Rows from block 3 of the audio encoder of a small contrastive audio-text model, named by matrix and row number. Rows with one number within an expert belong to one neuron, the router's apart. Each number is 128 + 32 x the weight over its row's rms, rounded and kept within 0 to 255. All counts start at 0. Numbers have three digits each. After the name is the row's rms in percent of the matrix's.
After each expert's rows are labels from the 100 clips, of 14848, where the router gives the expert most weight on average: "responds to" is what is common among them. Only what is clearly more common there than usual is listed. The data: synthesized solo parts of chorales (CocoChorales).
# router: router (encoder.blocks.3.mlp.router.weight, 32x192), inputs 0-95
# gate: expert gate (encoder.blocks.3.mlp.gate, 32x192x192), inputs 0-95
# up: expert up (encoder.blocks.3.mlp.up, 32x192x192), inputs 0-95
# down: expert down (encoder.blocks.3.mlp.down, 32x192x192, transposed), outputs 0-95

# expert 5
router.5 097:150105147113153108117155147091132140107128136110150132082183138068133157083132100099143175120077125095076183123122133126146098170138055183161163148178127159151139093185119094117181152158113195134133106103158073120158121111089061145090123100111151177157104170180150069135204130102164168178
gate.0 081:092173054102134131107092089199128157058142107115114159072094071063097127119182142147112127136108069179105128132085105132145103115106089120096090112124139077116099156123138187218159118145173111158106150148140146143147116191031194129126205164149159108120121127157141154106129135176115139168
up.0 088:156078114154122136191226104096125082129070168146159083115224102110105092079161166129100167162051146109128131145176112120118104127154116126159193056116147139169088148171062098081133110117057134137153088139103136152159138125140099185163119086147161097119168123126082105108111141099122139166
down.0 099:053167106089109133162169105099134158131132159148162163123181083165160140162118171167145112088164082116130068114173133111139125054145105128150185109171163119130066135156071155073143102079098048103097145132110144132162140150129163099153160121137143119143106122095122094140116090107167119166
gate.1 085:119075093128167168156109072165166165134111071109161136176074176060115158168157164098098133120217162168102119126101126116150177170115109109167132157068141119061128150148120143114158121168143199147086108137123191116050129158165173123129158136100142095071128139114079163114096138150185154140
up.1 084:159098144209067132145163131157108200078103120105128122063107152090119106135077072116108196175123139153179120154201084151102138120152146090127155090092133126128155127164133186102102159110123163124106141144116072162097113103124145097130149138112149114160096143119133077152157132131110168157
down.1 088:170155132140084149135141144101077120085134102143137132117207174141148091130113145107161136111115115117139148167126102151186080161125096179101146119088129054086155128077093143125108116154118138099154148061087121140146135129135190151169178116080175093163158082162131111173065169106155062104
responds to: note D4; note E4; note C#5

# expert 4
router.4 115:138163130185095135111117105120146101110170152152140159152077091136124072113142155124131075090097131154051159188058169157072153090139113064135145136096174170144133098181114068193152081078113147139110082141169149158095071121178134130117123113139140096110118150177058179105151160169064092143
gate.0 083:165108149144198071090102168122116089140075162100078132126143127108197133202124193137120100145154068163139131123131124160130098111147101173034165117093106134111061148181072084113132123152135134100179078113153127192143121126158115122117141099136134062117112181076127193155127146138138111119
up.0 079:121108080133161185143192089125126154130174107120159145114049148158065137130164083113102126111078154080127126108141093092110107133087135101186073099137155111100118142092207126173083124102111099141069180152071095042127077160119179157156125129145139164183179129158125084096100105144129123145
down.0 082:120140133133130109117142134135150120100046102131113147094123102125165121108089138166166145158088129133119089066161104134144171119136112176153153103111136098136126137173111134130083104146170133081162138164126075101073150186075137120163150107171122067086181132092113163166132085151093129139
gate.1 079:160170123122165134139142154124108104111103094141146100141146146145177147084137060097126051120164126159124152140132118120121095091189172155113122177097123139145139048117170108110154179176137118088082143138105143128133085112120180079164123144162099122038103095163132228163160125109133150147
up.1 085:135151117100115122182125112159156120142116146154085137101117105137110117012151135064149157035137165123113156132086146042140170099115169109162110154112137047159119125086134168091160178143126141157147150113141120127130027179177114142125098178186134073148187111119155110154104158125123102118
down.1 082:140150123117174088155109060180162113118046145167121139103156147140157165165123114126070100145160140145113092107134116118116146115153153129127124121120101144184123192163144142124106144155136097093255111141163105107082074154157103131179103142172173051072148119094116086150121093145091130143
responds to: note A#4; violin; oboe

# expert 28
router.28 073:180122137152135145116143142080152153049153094131113154105118113150114105128100101115162150136127112101119148115134163130159099170118090178088110115132139188119136109119150096037105148145091164153139089099107145154160143110119178117095102153119156189138148173209149120100148171056156114128
gate.1 099:172165164171160117140095153171115175097150176105139088085107090131136138124139082123178122142112134120145168098166121162128146102132154137141138111082133144133082131142138094106100139164135120158150073169103124193164066184137180186139128110127159112090148148134163186085081117129136212141
up.1 093:100113182170179118160101133140109167137107157057176121064123147106179082097144149184119086138068113178150125096164149139159123104059124161161129115095142159087074147099149116070120164153192128165117121110091096151132035166170130160144142126145114128145155126104083192111073153155161170104
down.1 090:069078143097138135160067125068151141134116153128082167122098147103132142130095147145047071118151139079115109102181128186130117091080141150149134143105160116136129163108128194113087080065177109153148083112068139110074133112109133141131181149124098154134173153085133084100140107154118140156
gate.2 124:174109098171126180057143182117079097112128131116165116114132132132086136161082118139120209137177146076163079167171174151181117178111154131097135125137150090195152082119099116178087121148103108099097175218125071090078172123146154065105135125136144089116122154144192085155163133105072154176
up.2 123:073102194140130156157151101147127103156136153123149151091190100133153149084141147103105139151094160119133168116183128075141119140122152132179168106095083126075113131140124165161152085147149137135120171136159099089168119145132128154153098127059151123123119138077023123110110094136178096137
down.2 126:205160158149112131115096153117124090101126104103243102088248088122148121145145112067131085155165135111129112165115102129089084109113152107101107138076070151162143111129125141090121161182145126143160139161158092156126124157180142175123159129136103089076081154119136116099139150141169170161
responds to: cello; note F#3; note F3; note G#3

# expert 3
router.3 093:180168189110124082120127137084108170143148140136108078084110176121123070153115087081135128106064076159122128096112135124194123141128101105126116137149127154124129156174108050096129157101079123114170158138138084130196092182112169143119110144123118140166172102191183128131163146103132120172
gate.0 086:166148018076111119118204136104136135150153151145113130180137115117117135118128153151117108071095114125051127162165062142045115110169084122176113171134144134073095124147163163136182104117136094136086127094133095142117093133097152127177152077053216125105089142145075109149090125103160139114
up.0 088:091128179132144144109117115137104112171170110150139093146098180129149125104155125145106184120182079069121149098085183162134160138115192097182174095151073105158113115117128164155044115110137152176135099137115141137138136122141092072079129129190100120152093102093101132163123114130112174101
down.0 088:074159194107133109139118152144068119142136159164207098108112074093094164116196072126117113148162092125105084130121108042089093135131147142108147110178125148161195112118150128117068112076122115151104187098109175142118140114104157153143136128081093124089103127115194161138088132137154130121
gate.1 114:157145138123086135145125063128149160139157064108127145142114146145122175148118110142137137134130139125163066169144112122160119040143118100160142055128132180085133108141150174152092167059104149135131129153133164164112142127147162138130091107121210098141138095116102082151104113125135152118
up.1 115:175153142132100130160105094148128191160138101084155139144121125152096174147094108129172155119143150141145029158112119130147141069169112123185154101147112139102106119165130137118092154089103097116083145159165128143112166092157184155126133108128192059129164072096118100112144115121120145129
down.1 120:188107169151152114078142147104109140131158120157094165121140139143149132103111124098072172165115136116155108171142091168078187114080138141126147129098135132080153114123135070184133117110148152096156155141096105126157098108127121162154134112133168144101072164105144104067099110051115120163
responds to: double bass; note A3; note B3

# expert 20
router.20 093:146180095129158110101124100143149154086114106120133104118165142091123109097076132119162147083065180143092134161140174145169057117151104169116099144153092130138115116154112109099197141072104178123063122106167102149147164156096119175086146106089140210123188140163161086134122157117162120144
gate.0 069:145090147117175094149171152129104121154114125127103123090157118133083071169131077125108184130080119114147053129114093171115188168115156099070116075101123126118135190144128162147108131113113106084111100125149114147118163158148170075161094150050163074112122131177106137117125086118094194130
up.0 078:130143083161058086145092098131082128176097129143128111085154153110112147109091127120117136094091164058107168113088156065106125136162118127160120037087105166155113114075124142132071160129095175206160120134115181126115150180138066125160182119133119221136141094183138103081124087188112149128
down.0 075:167126120146121137119113139166117126147157119153151186119126130107144114141132180136096079170202177091129083077111085136110117065159149114119094102073119087092119149133119114125116082130114113121162156134125130159044129172060057098136131167100111137088165148128160138119156092163159082154
gate.1 113:159125163132125107162149065104143125143104121146141117156138130104092170201107157139112127143145107158141094141124130137150198175118102120094172125087137122056160120115087158116112130134130109053066153087138097111160113140133184050156081171118180113139130142180114138114128154150084188143
up.1 107:119153090120103160104105139209103107192119150168160088124115093138147103141176125150159106110182131106118111069077122137129132076192137132196140104154129188153116127073155131136105126096141167135118116197120223139117153131175122111096068158148082141067106112154144147166129058153169104162
down.1 097:083126129095157105184211136081116104129146162154161136133157142155122072075209130151124145141176101075137129077169050114116160073111163165139083098143182106158104102152143112114141136116070146166159123184078147137151145158097111108114170145125078125128094132167161111140172073128126112100
responds to: note C#5; violin

# expert 19
router.19 114:133194182049159160161160202133144175153129112092110117104166126144141119142131141102131111093129073161092101129173161100097119102146102145146159138120142087136114156160052118068107153133154123112107130144089143121150046128096132196115128116151142068089168135189122140099103083124110115122
gate.0 075:166125094163088086133124111102121098152134153135102163161112095138163060100132090129114146107159146143153208165097135138140077096090178110121171129107107131051119183121138129077086084116120174131157165178160074088132164124143117124142139117172128122140154123150153115112074076137110159136
up.0 065:116120075128122091145107168133151103158174147144138120160140125115155146120157126092120145102111120126137199175139176112112149118145207123111173140117100154088135181083120149074097141072159125085146164196158153066144163154130156118126136113128121133081126072157137124099098057114172116171
down.0 076:121163098057148134160119155099145148103164149112092110099141146168115120151126123114138123136067163113098111145145169137166119141170086135140204094162141142088158121133130138164126129133115170126114181111068133171155128131158106119132075068115168168132039133145131092134110118131172114161
gate.1 093:134127125096136121122172064155116112092123078158231181158140110089021165104201136159102149134159119115120058118129176194117092123163155134169113074139120149120118140147145172123102074131131100130138108092138138141113130131143123132142091156100130146119160113128144146130151162117163183114
up.1 081:200166167132087186142149192078174119129181132107114150101114166118141085097110128084093155123115145131093166153118070187098133135117229089060136113134089125121137148076117114156176130165109146161123086153137092124115130156148086066097156182135161061135089074101124094187104102127132110110
down.1 087:040118070138125155127146094174063154148127113132128166155189107105130163091133188152105107091172076112144149118131086148104126076147129090127122140087169109154153163077174098144126133091177082114212115137165056132164117114127100103105118159155106124153153131116142113168146106153100109116
responds to: note F#4; trombone; note C#4

# expert 8
router.8 081:145146130136169143144164151134151135105099110073157123075124121088139138101127098080175126105127097122120174192081132086173068167153062158146148154146110149121113076162092112065202139138102143188138090114139087123122135113093151163096137115142173164163112138165164115134168150120155165153
gate.1 111:133087181147085091088183084145134139142099172155177097152157081167151121140114142110124063129104125130178090126157111148172054136151119118061127110135132131188108105154158093101161140091119166173111111128071156112099159126139075161080105088105167164117086126131134176115190066129103100167
up.1 120:158125141161121110119171133115123117117063127130176115141082081140129125179149205159135078148132156096168088141147117137164080125093156129093066099122151193203123108120148145110163119068127109159149171079099138192128177109186059165090127134100132139116141108154148159105158116074064118130
down.1 130:151134113141122204075159107079138127136086149155111077120097102115075136089134167102115103136124139073108150158145126130195123137117072143070097157143148106082075149157149126113079134155111133104130131103071102153119119103133110143150120082072173098180094108151097101121137133091113175115
gate.2 101:147179065116087108091114101135097110097146099111164106136179144100146135207176147125117108121110089152098076181166130155087100134145143096110131150181074122089136194109173147118079117142128170064138134118139126088136171093106193116110143121141103080092099129109095091164123146108154175116
up.2 115:064189157069076113147174132166060146095124097148091161111124151118171164142098156204146115134146160105140127098167118132160143182132148161130131045120153139154199101134135090140124107131131130142232148120124127110190195072110147101110140109081103159125091150108114156126148123062027113139
down.2 117:140127077145098144081070126181141111149079095135087110183147102100110109107096085138100120090186167128081105128126132161094154096127192129111087173126117116125148114141166160114107165191111119083066102111209120137128143123178118109111135121150142121098130091096160147100073158191109125152
responds to: tuba; note A3; note F#3

# expert 24
router.24 126:085119155150089177138150077181126168191144113115137109150119142125137127205180127187122112160098130134187112103170127060134149084168139124062155077142132167136137160087160147166118145132170131128170149131120156126091160067175182114167112111126086121130115092095089113214125080095136102101
gate.0 100:132106140164120129125160138133115094111143075134134095107106146161137147066097087105183146117176118204100153120116163121114095132122095148118131162140114128161154065207083106133091142136099124131113129073156134174089115091047119169146138132168137135150117174112166104134175130093162141180
up.0 087:115093126170088101104122083151132134160114132148128089136140113144102098129165162120110140139180159146137089089149127129072073105114131087142130096105116086122135122148120232141119098141150134083110169107162096098113121121108053118211115170169132102154090115081149121111131090144081085095
down.0 093:122144175109090131126146094118179111152129111157103150142143142115111101096137125163104173158142117120146114084165108142129168104113151144134111084116106060167102112149150161123146128052165120135100196096125109161093128142114124138184183173112102112114142106102096158124082130167145089129
gate.1 085:150118113067143145176095161114111061070126162173149147121203104167107143059122213117128194110143155081106144150131138155131147154057153138146143189056174080061120093107130114102128081177109081102138184128165085089157158175124088146120138143070153106100108193186124166101106166159121143153
up.1 080:118146116156166170147118134144126093116092064149094194145146135190126117120062211148113104144144203083126143106172097124090101127114164129119071108091084080103130122135149119112008100154166144138099142107087101154141135129125077149159136119067127110117080182138056156059077078146131125147
down.1 081:168104119082165146104080170075145139066118157182104134127140136164112148097146172126137147125156139090101106065161139181187154120112126135129149125061137080106131146129117123095120049128131043144146169137108139110180153170100075114139117157084137162062102202089084150101070163103100127164
responds to: flute; note E5; note F#5; note D#5

# expert 9
router.9 080:120125174131141118126180112124120143100140088084128117077167096064148157128122047103180139099087105093108113160100118131159101135182062174112127158184094170107141065130096122072222172138120190160121093124170110116190131118103174190094150085124119169151108130138144095134167136098157191162
gate.0 082:137105106167143112146155128149134130107193098131176178090093119113138099087087123113034094099112142158125122143104100121146096187107110119121107174114143126181115118093106169116168118160074095174091093152180142082081118123154110136142102080123123200126141166100109112116134132119116129103
up.0 083:117165145125154036080157131109160153121082154143133108175054158133089091102107147119112094130161132159119132131166133119140077146147138155128109159167146126119051089172139106118149143124099143193151140108185081156128121133075090102112104148130129153089115098097149129144106138089170102122
down.0 076:160155172197080130118135123109150124090091080050113089163108154139124145091090145113099056030119119085089111091092190143133092158101117135116134088172086079144060114096115105118169137163201139144164137174120127138087114117117141121086124173115164102124125157142118101164086135148092101126
gate.1 085:165142161191088112093118096117111100178109138130156172159138124142171167160184071114114104121123130122120096100132132186169061113126125114141112118157126079045130132130096175099120144159137074106072121149058127174098135078134126149093174174143087158113126160096116108128121149142181144148
up.1 084:145120113148139137036086133044180087130102139085128151217131142107143074136131145110155144129148068093105063091141095190168127170121133167116133130125087111038113146138117155096142108122107075080136151123151078104103118165143133123104112135106141146075054136126150124160124149088120114093
down.1 080:101105066121117103166142182152147121184126133115150129110129078097192153128167094102150115123131146132104134158190115137230098134165116122084099107125112058123163110079144081072108145133153129117177117202132124140156146154108112105104144121159139131141156144106188099146152131194131195113
responds to: horn; tuba

# expert 18
router.18 132:141139095136085109156144172168124089103115124094106148108165197070172177100129163081146086111132119168078140181077118102093111147115110120205133164097145120072167110106099127138088139093131166105143054176163153091140176150151144156164111110133121136179098118120099096185096081080133112102
gate.0 113:174134133118131076125169114101158114074111127145094109138111118176150112143110108080093102131153158151124184142115139128075081127090187039127086131113204081136160186078155117125171058069094139072142085136127167127153203148127159061126069180146095131160184090103121154134131141146136129145
up.0 109:147126103150165176076119120136114156161178162110101146134043105160071135126083117147185130106119110144114088128130173129154183133176049147135196087072165138116119134180098099101125101096098149127148113109146164111102093118185136129100120108133144070192095160142101125116165130117132080123
down.0 110:145065145211088095073082083188130144105104116151110101131115136113110091098108119108147166125089086126163165139132084160145183138105142137124126127142132172183115149169100177051082156146172121104190110114127101137102153113195085084142143152173134110138131094112138072127104112084039119137
gate.1 095:167087180109150177127146133178118111180072109091175101127135151142095160138105154102093140191115147069102102110124199172127148138188136099156159100108123129111183106112101092102058162115108093116141077153079121116165149117158153114130105127108107173110095058139181153090196138118122156140
up.1 105:125129149135123087110149195160087068129057116120188120097085154108125171131112149111139155130125112141102157142102105175130097148206122179150123150107074092103182172061147054112091143114142140115161125163097107102219182099097167091164067137079095154113116105126151166137131104072135128202
down.1 097:167199136089131114096103129103059099108126135169104098154106197179108096140129176131089115168137100142116125093120144141078130114151117158164121139129132157098082083072181143144102115133182193147173082097084101101145106110146156087064116078100124113104143115177091117126094083144158179183
responds to: note C5; note C#4

# expert 17
router.17 089:167175156155163130126198173091134111104140116071196115066128098061135156086148072141117177088116086113069140156134151108126068132145079193123143142201155133164123095163143124103177149124091125180130136135128086164156116136066117177134139109124114171178144127158175117119178133109179151151
gate.0 078:189103171116107206159132143125151099178150150114121137166114144149133115081124149132137120101107143121095089109114082118092168110164180098116079125120170094123140110121099079126118134072121146156060093179129180081143126164148097137090164101136138083153125092077073125215070134145128145137
up.0 094:165103097162180170164112120125144158173180090118096127156137137127182068093137119100129092093079100162161088151122084091105189117197128123137128137100107146073108098108107137138122105054150123131110089118195127064105064136114116159091167113094153117144131140115112128145126101167125127118
down.0 090:126133122166132215141125079132171133137132084114035142124112128166137157162029188116109183096138177163157090162125101156109154110101099075123157136165095159149086153149119161149109111153093108143167104126139166155104094096200120132094125107069158103162093153090163090149163082125143156108
gate.1 119:137084191138089155167168196135104049155133182133128082150091150114132122090109157113094131161187112202121160145127107189188156170124175106140134066156144165164115138109114165107130057095146095170080108192096124110084155122078097089133121093089094155127116060126135135176155123127126120118
up.1 120:150088174186119139124145147105138115200147144136132086174107086133163128089112149167149113143182129151189125103142123182135121112113189144138100053118089168105107104130137206073114126104120083115139143171107143074066113164140100121093149061107112157106068096111139138232147164139119161082
down.1 113:127170125128154151107117144094137101159067156065080088100090090166202138187113153133184119207090136140127115105159167131175134141058107127102159125121089079129146179119091111123116170167113162145187135090092132088152119100157067113128125181158097117105141149154176140162133149154124155151
responds to: note G5; flute; trumpet

# expert 21
router.21 093:145153138155164146125171161125151125085097116069152131071122088083146188126107110119160163066092113102098173144120138159155077189134096156117154183180110172157145107108133122074178123144095143156121136140165122138160132133097109144085151081120161188170114133125144101115162144113187168185
gate.1 072:156141132103106111137147052150103128111092178161076205105073075083107138137107109146115113084175155131094100118152081139189147158073153173157102081045138061127083107112134152147174155048147114065121112107123085136157123153126099155130143159095127143136144113178078142076094106079099152128
up.1 070:148165172123127104119121151101132095119109107150135139150143110076157122144181109152116167140187121094136075124124074112150165106135116137077154131115111106073104097147190149135142158132086106188104168116110079064161122087152125142217140109145180126071115178082109109164140166148166119157
down.1 072:146123124122114126116140086134116137165132123097184148119154167058094145120078156161123152169130132125158082143112126107142153150095136135104130179120154114108128191117137107119175165134125164162097212092139117104116124085109164100108106106101053176167124080089168123173160123141094158120
gate.2 082:090145213076132105114149099136079108083182126152092148128122122150143084124132071176124112173150086160100087092087157085155106106151160118136100175155178079132085137154093133116133159084083146084117147115155139103148140157113109110145175169129114151168121082076083064134175110137088082129
up.2 081:070118158106190105113131165122056107103125121158120122175098105160131183098120115176084081088101145147152124161095138160107089075123139106088050155139063132068071219158129119104124135143118145156164111144089143080145128132081174109059148073113130094153117105108106156160058148136119122169
down.2 089:145133145131087163125117104116132103112123098173160106135207103138135116063157169130148177072086147106158073075170129135136129155120118157146132123086099134125101054109178161132108123109138169077126130096093121152105143139196119069110109147155149110128103140117077096161091186175144079132
responds to: note A4

# expert 23
router.23 093:143094175116163150115198105189107100191145124123180098076089096061120147154126108084109117126084112096099132161107140159165133133204063156172134132096139162162125097100088115097111140071120162107109103155133123125155124155103174175076138118124124167144159084157167128146182111101170172189
gate.0 093:132134146153087151140133100147098113103160144136144094112140097123144132084120209109151168118153088135087174201075139096137122150189179091154154120100116139199123134052077157145130142083126153139128138149209139112124111125179221119124108081172105137108121113165133127163149136085057074191
up.0 101:129109117116121143119067116118188112197094157135152133122156152141168119201073140082098135151091131078162110114145110144138085119089097180157082146149104096066106072128134072138150115176177123113133114115038143115078139126182060166175140095121098167172107125199135114082123075182132181054
down.0 090:159100174144101120110149143115132158045178139073115148084140142167099127145153101104093168064150145143144103116163097170097086087145147128115103121151106185144162133140186036155139115123044090141193173090152133182140117164093158145153181124152165174108153147091143140052101132135148106145
gate.1 079:106131086124139108155195148136148123122096150112023137087139096147148117097111166112167122124138109164103151169196061085164090141117106090138116149131132117146078107079091151088172125178125128135108131114153132122202127075209127135113139113113150149215168123109132122064094095071097146109
up.1 079:101146117172118139146133101112207094103089154104137086143167110155134162155168086131184111159109162088138147178119124141130092150123096176150079161141097119099172108137144109102149125173085084103096075100111175143105163180139117157157109099102155118198109186170108102176138094070116142172
down.1 086:124112204179115106145069101139159108127130083129082112140171148154157145075129094136140104110158108163150156159142091113108154159122109201139093090121117144122163154182106070134093113187163161140075122143158053163125122158096099094131136063130120141092107107105117122129138116126041168122
responds to: note F5; trumpet; note G5

# expert 26
router.26 078:125166121076162105104155140131115113105120150092191144129146117101148122098180114129153193106120119074107134162107121155139072127138070178143137172166067154095136050138103059098181187113130159158141134127172078143176085129093112157066132140169168175124090125154147113143177156083134154140
gate.1 171:143142135142102090096123155123118110151160153178135156129161141144092155082133190140094127170108162115150173142151167134147085113157146176101170094169095215114126126199098060102128121115113082175143156121133130146112190107109074095149132119085100116138087119136154093078080092132159150147
up.1 149:134144120167132147113092109145122086143149130174105169113119159171072116040113152111071128139129155127131165131131124120134062144189138166147146112173118195077111129197121062092086102115138099173100155173111122174090146111160058067157115126046097114161087101178128106105098123126152122118
down.1 155:114133153077133064130118115148143089128116115169147186148105144183122133142123158109124123136111122099105125047116147105116161123112144095125141090170165156169111134180117110176078149124134071123119171126135191133032157092135144085127167139054096107105144115203096196118090172114191030153
gate.2 175:111175123158079170125095081120081076155115164106122131142152179166137091099170130120136168118121129123110119152068107152121115095091116082146179157125074106104093094141160100083127138115117133134146118178157110134141100186177144120067148153177155083117076145108091089136144164150129136118
up.2 178:172057133146184103103126152094135163110152107149152112109139071093119188153109127150147085158117129117105136108175163085140117122149142166067100109111169099160166138124100166154137172155117133098117107098081146135089167059072096145168117096069116164143167114177154187137124110127183140145
down.2 173:168112122115147141170114152158134112071158052124152110086150089140121141109116118154154098111177138173087125123150210129109128154130100127150143190125149090100172135192118138158148164189092161146116070077126096147151113119082156118110123074100117142153098114160153100123086075144181159139
responds to: horn; note A4; note B4

# expert 11
router.11 122:165138108176190112152103143115174134122158120124076168087125141129090108160170046099145104087108076163086158122084126122079106108148101155137146165104210123058153193158127067088098107103153122123176124147115146161155133145141145146125130175124116115128124152134168122105100126115151140155
gate.1 129:096179112132122106147162096096096102083158103161175181176155117126113100122161132117140113163137092150079151062101193089100124086109167123085113182151097159164179137106173136099152075147085096119062147142113150127134107143120107087118148169147162140108122072147117182114127141139106099155
up.1 139:169156119171158081132202127086159154076164094113048075135095122180100131136121081112149106092129137117118156109089135066070164124111105127107086177153102123154148120197180143134131150163187121070117151115110090106173136125126106104158147132121135142078138113147091191162096067110090117174
down.1 142:119112073133155139114138080130138121084140141183124109193131104128150149155125109112136147159107191067148141117168196123155159168119161071122116129131097111171171113144134156136190145046142073107108090126096115116102099100166079096135148119124135114092134078158089152080144162143121092188
gate.2 105:144108199163103136127104178125118135175113182096138102100093186125166078116150123112147087100133120202139140147147129061162129134120144118167127158132124107119155094133071075118148189149150124126058120151125151115163100163090130154167128143127154139127115182228142185186126138139041077132
up.2 111:156163121081132160174145147098184095073163114088075191104156133136151158162092117113129116125102115097073156141138125113076105135108127112123140085136144146095138146116104169164122091163113101112171125162064084077125102120175109160137082151144181067171058126099084149098124114157137151116
down.2 115:182116109167071182077108113142166190154109168159076095135162091132117123176096115113113182113105105088116091099151120129144156098153084132126114102111108191132108137141172138122084097154135118100110125161122113135101114053207019057086094110147172091141076129197097105072149162168102140132
responds to: note G3; bassoon; note G#4; note G#3

# expert 25
router.25 127:132096131152118076086140161143178144101189097144063212064095174093116095089087105088130115064147105170084128121116094107138184128126137129156148154163139143138119114155110124139191142161110126143128073148153064115102075112122082128154138127108181101128089161113064096133115143092163119116
gate.1 081:120125205143132158093169159063138115168123106065143084130109172074086126172082163078078144169149106156095103083070104158157154119083150090143164063120152124095152113091146141122120077146135110175132057192102086096110168128140095105088125154184090120179089130111130167118112162214143134103
up.1 088:112156172110153118100125167110158116110152106089106143189061182111054089116122100126140145107163105196101137096147111118143154135051123177107193160103166115149168175114165161110143104166168121127167107195135078075127120078152134106095156134148144135154112159102095146131088144169161093151
down.1 083:131173111122134160156148155113134106149172120155131157140178128148117043087174079132164079136108099196074105172097028149132127100135152153176127104148161099083166175110134134180117102121121149158184110154146117118100056180141145113112145101122135109155150152141140073110109104103161084153
gate.2 117:146125150110144108061151117118138160143123141146140130103130108092055135143101067088083111110151143164130084094144093177107147074128125154105161075124112188102120145141134161124127146122153110118139151092107079156134158136133079168127110138188139152153135151163122064077047146220112124118
up.2 118:146136164149109099106212175129197105169110143132106110157096105063148111111119145110101089141119152169124088146133112137076159098157140074110100126114163164151125147194095161178155138124165093185125082182113104146095090160123051187156169134201130153149135108148121152123124143177085078072
down.2 110:111193195135122101135169144134123124109150100139130200069143111117143089079091132114095127079147130159060077157141003116085125111152100212156125111164177128124162151146151127135145104137106137164156101106081087128129115171099143174117178104117143112168131146145113077150174098142088102124
responds to: note D5; flute; trumpet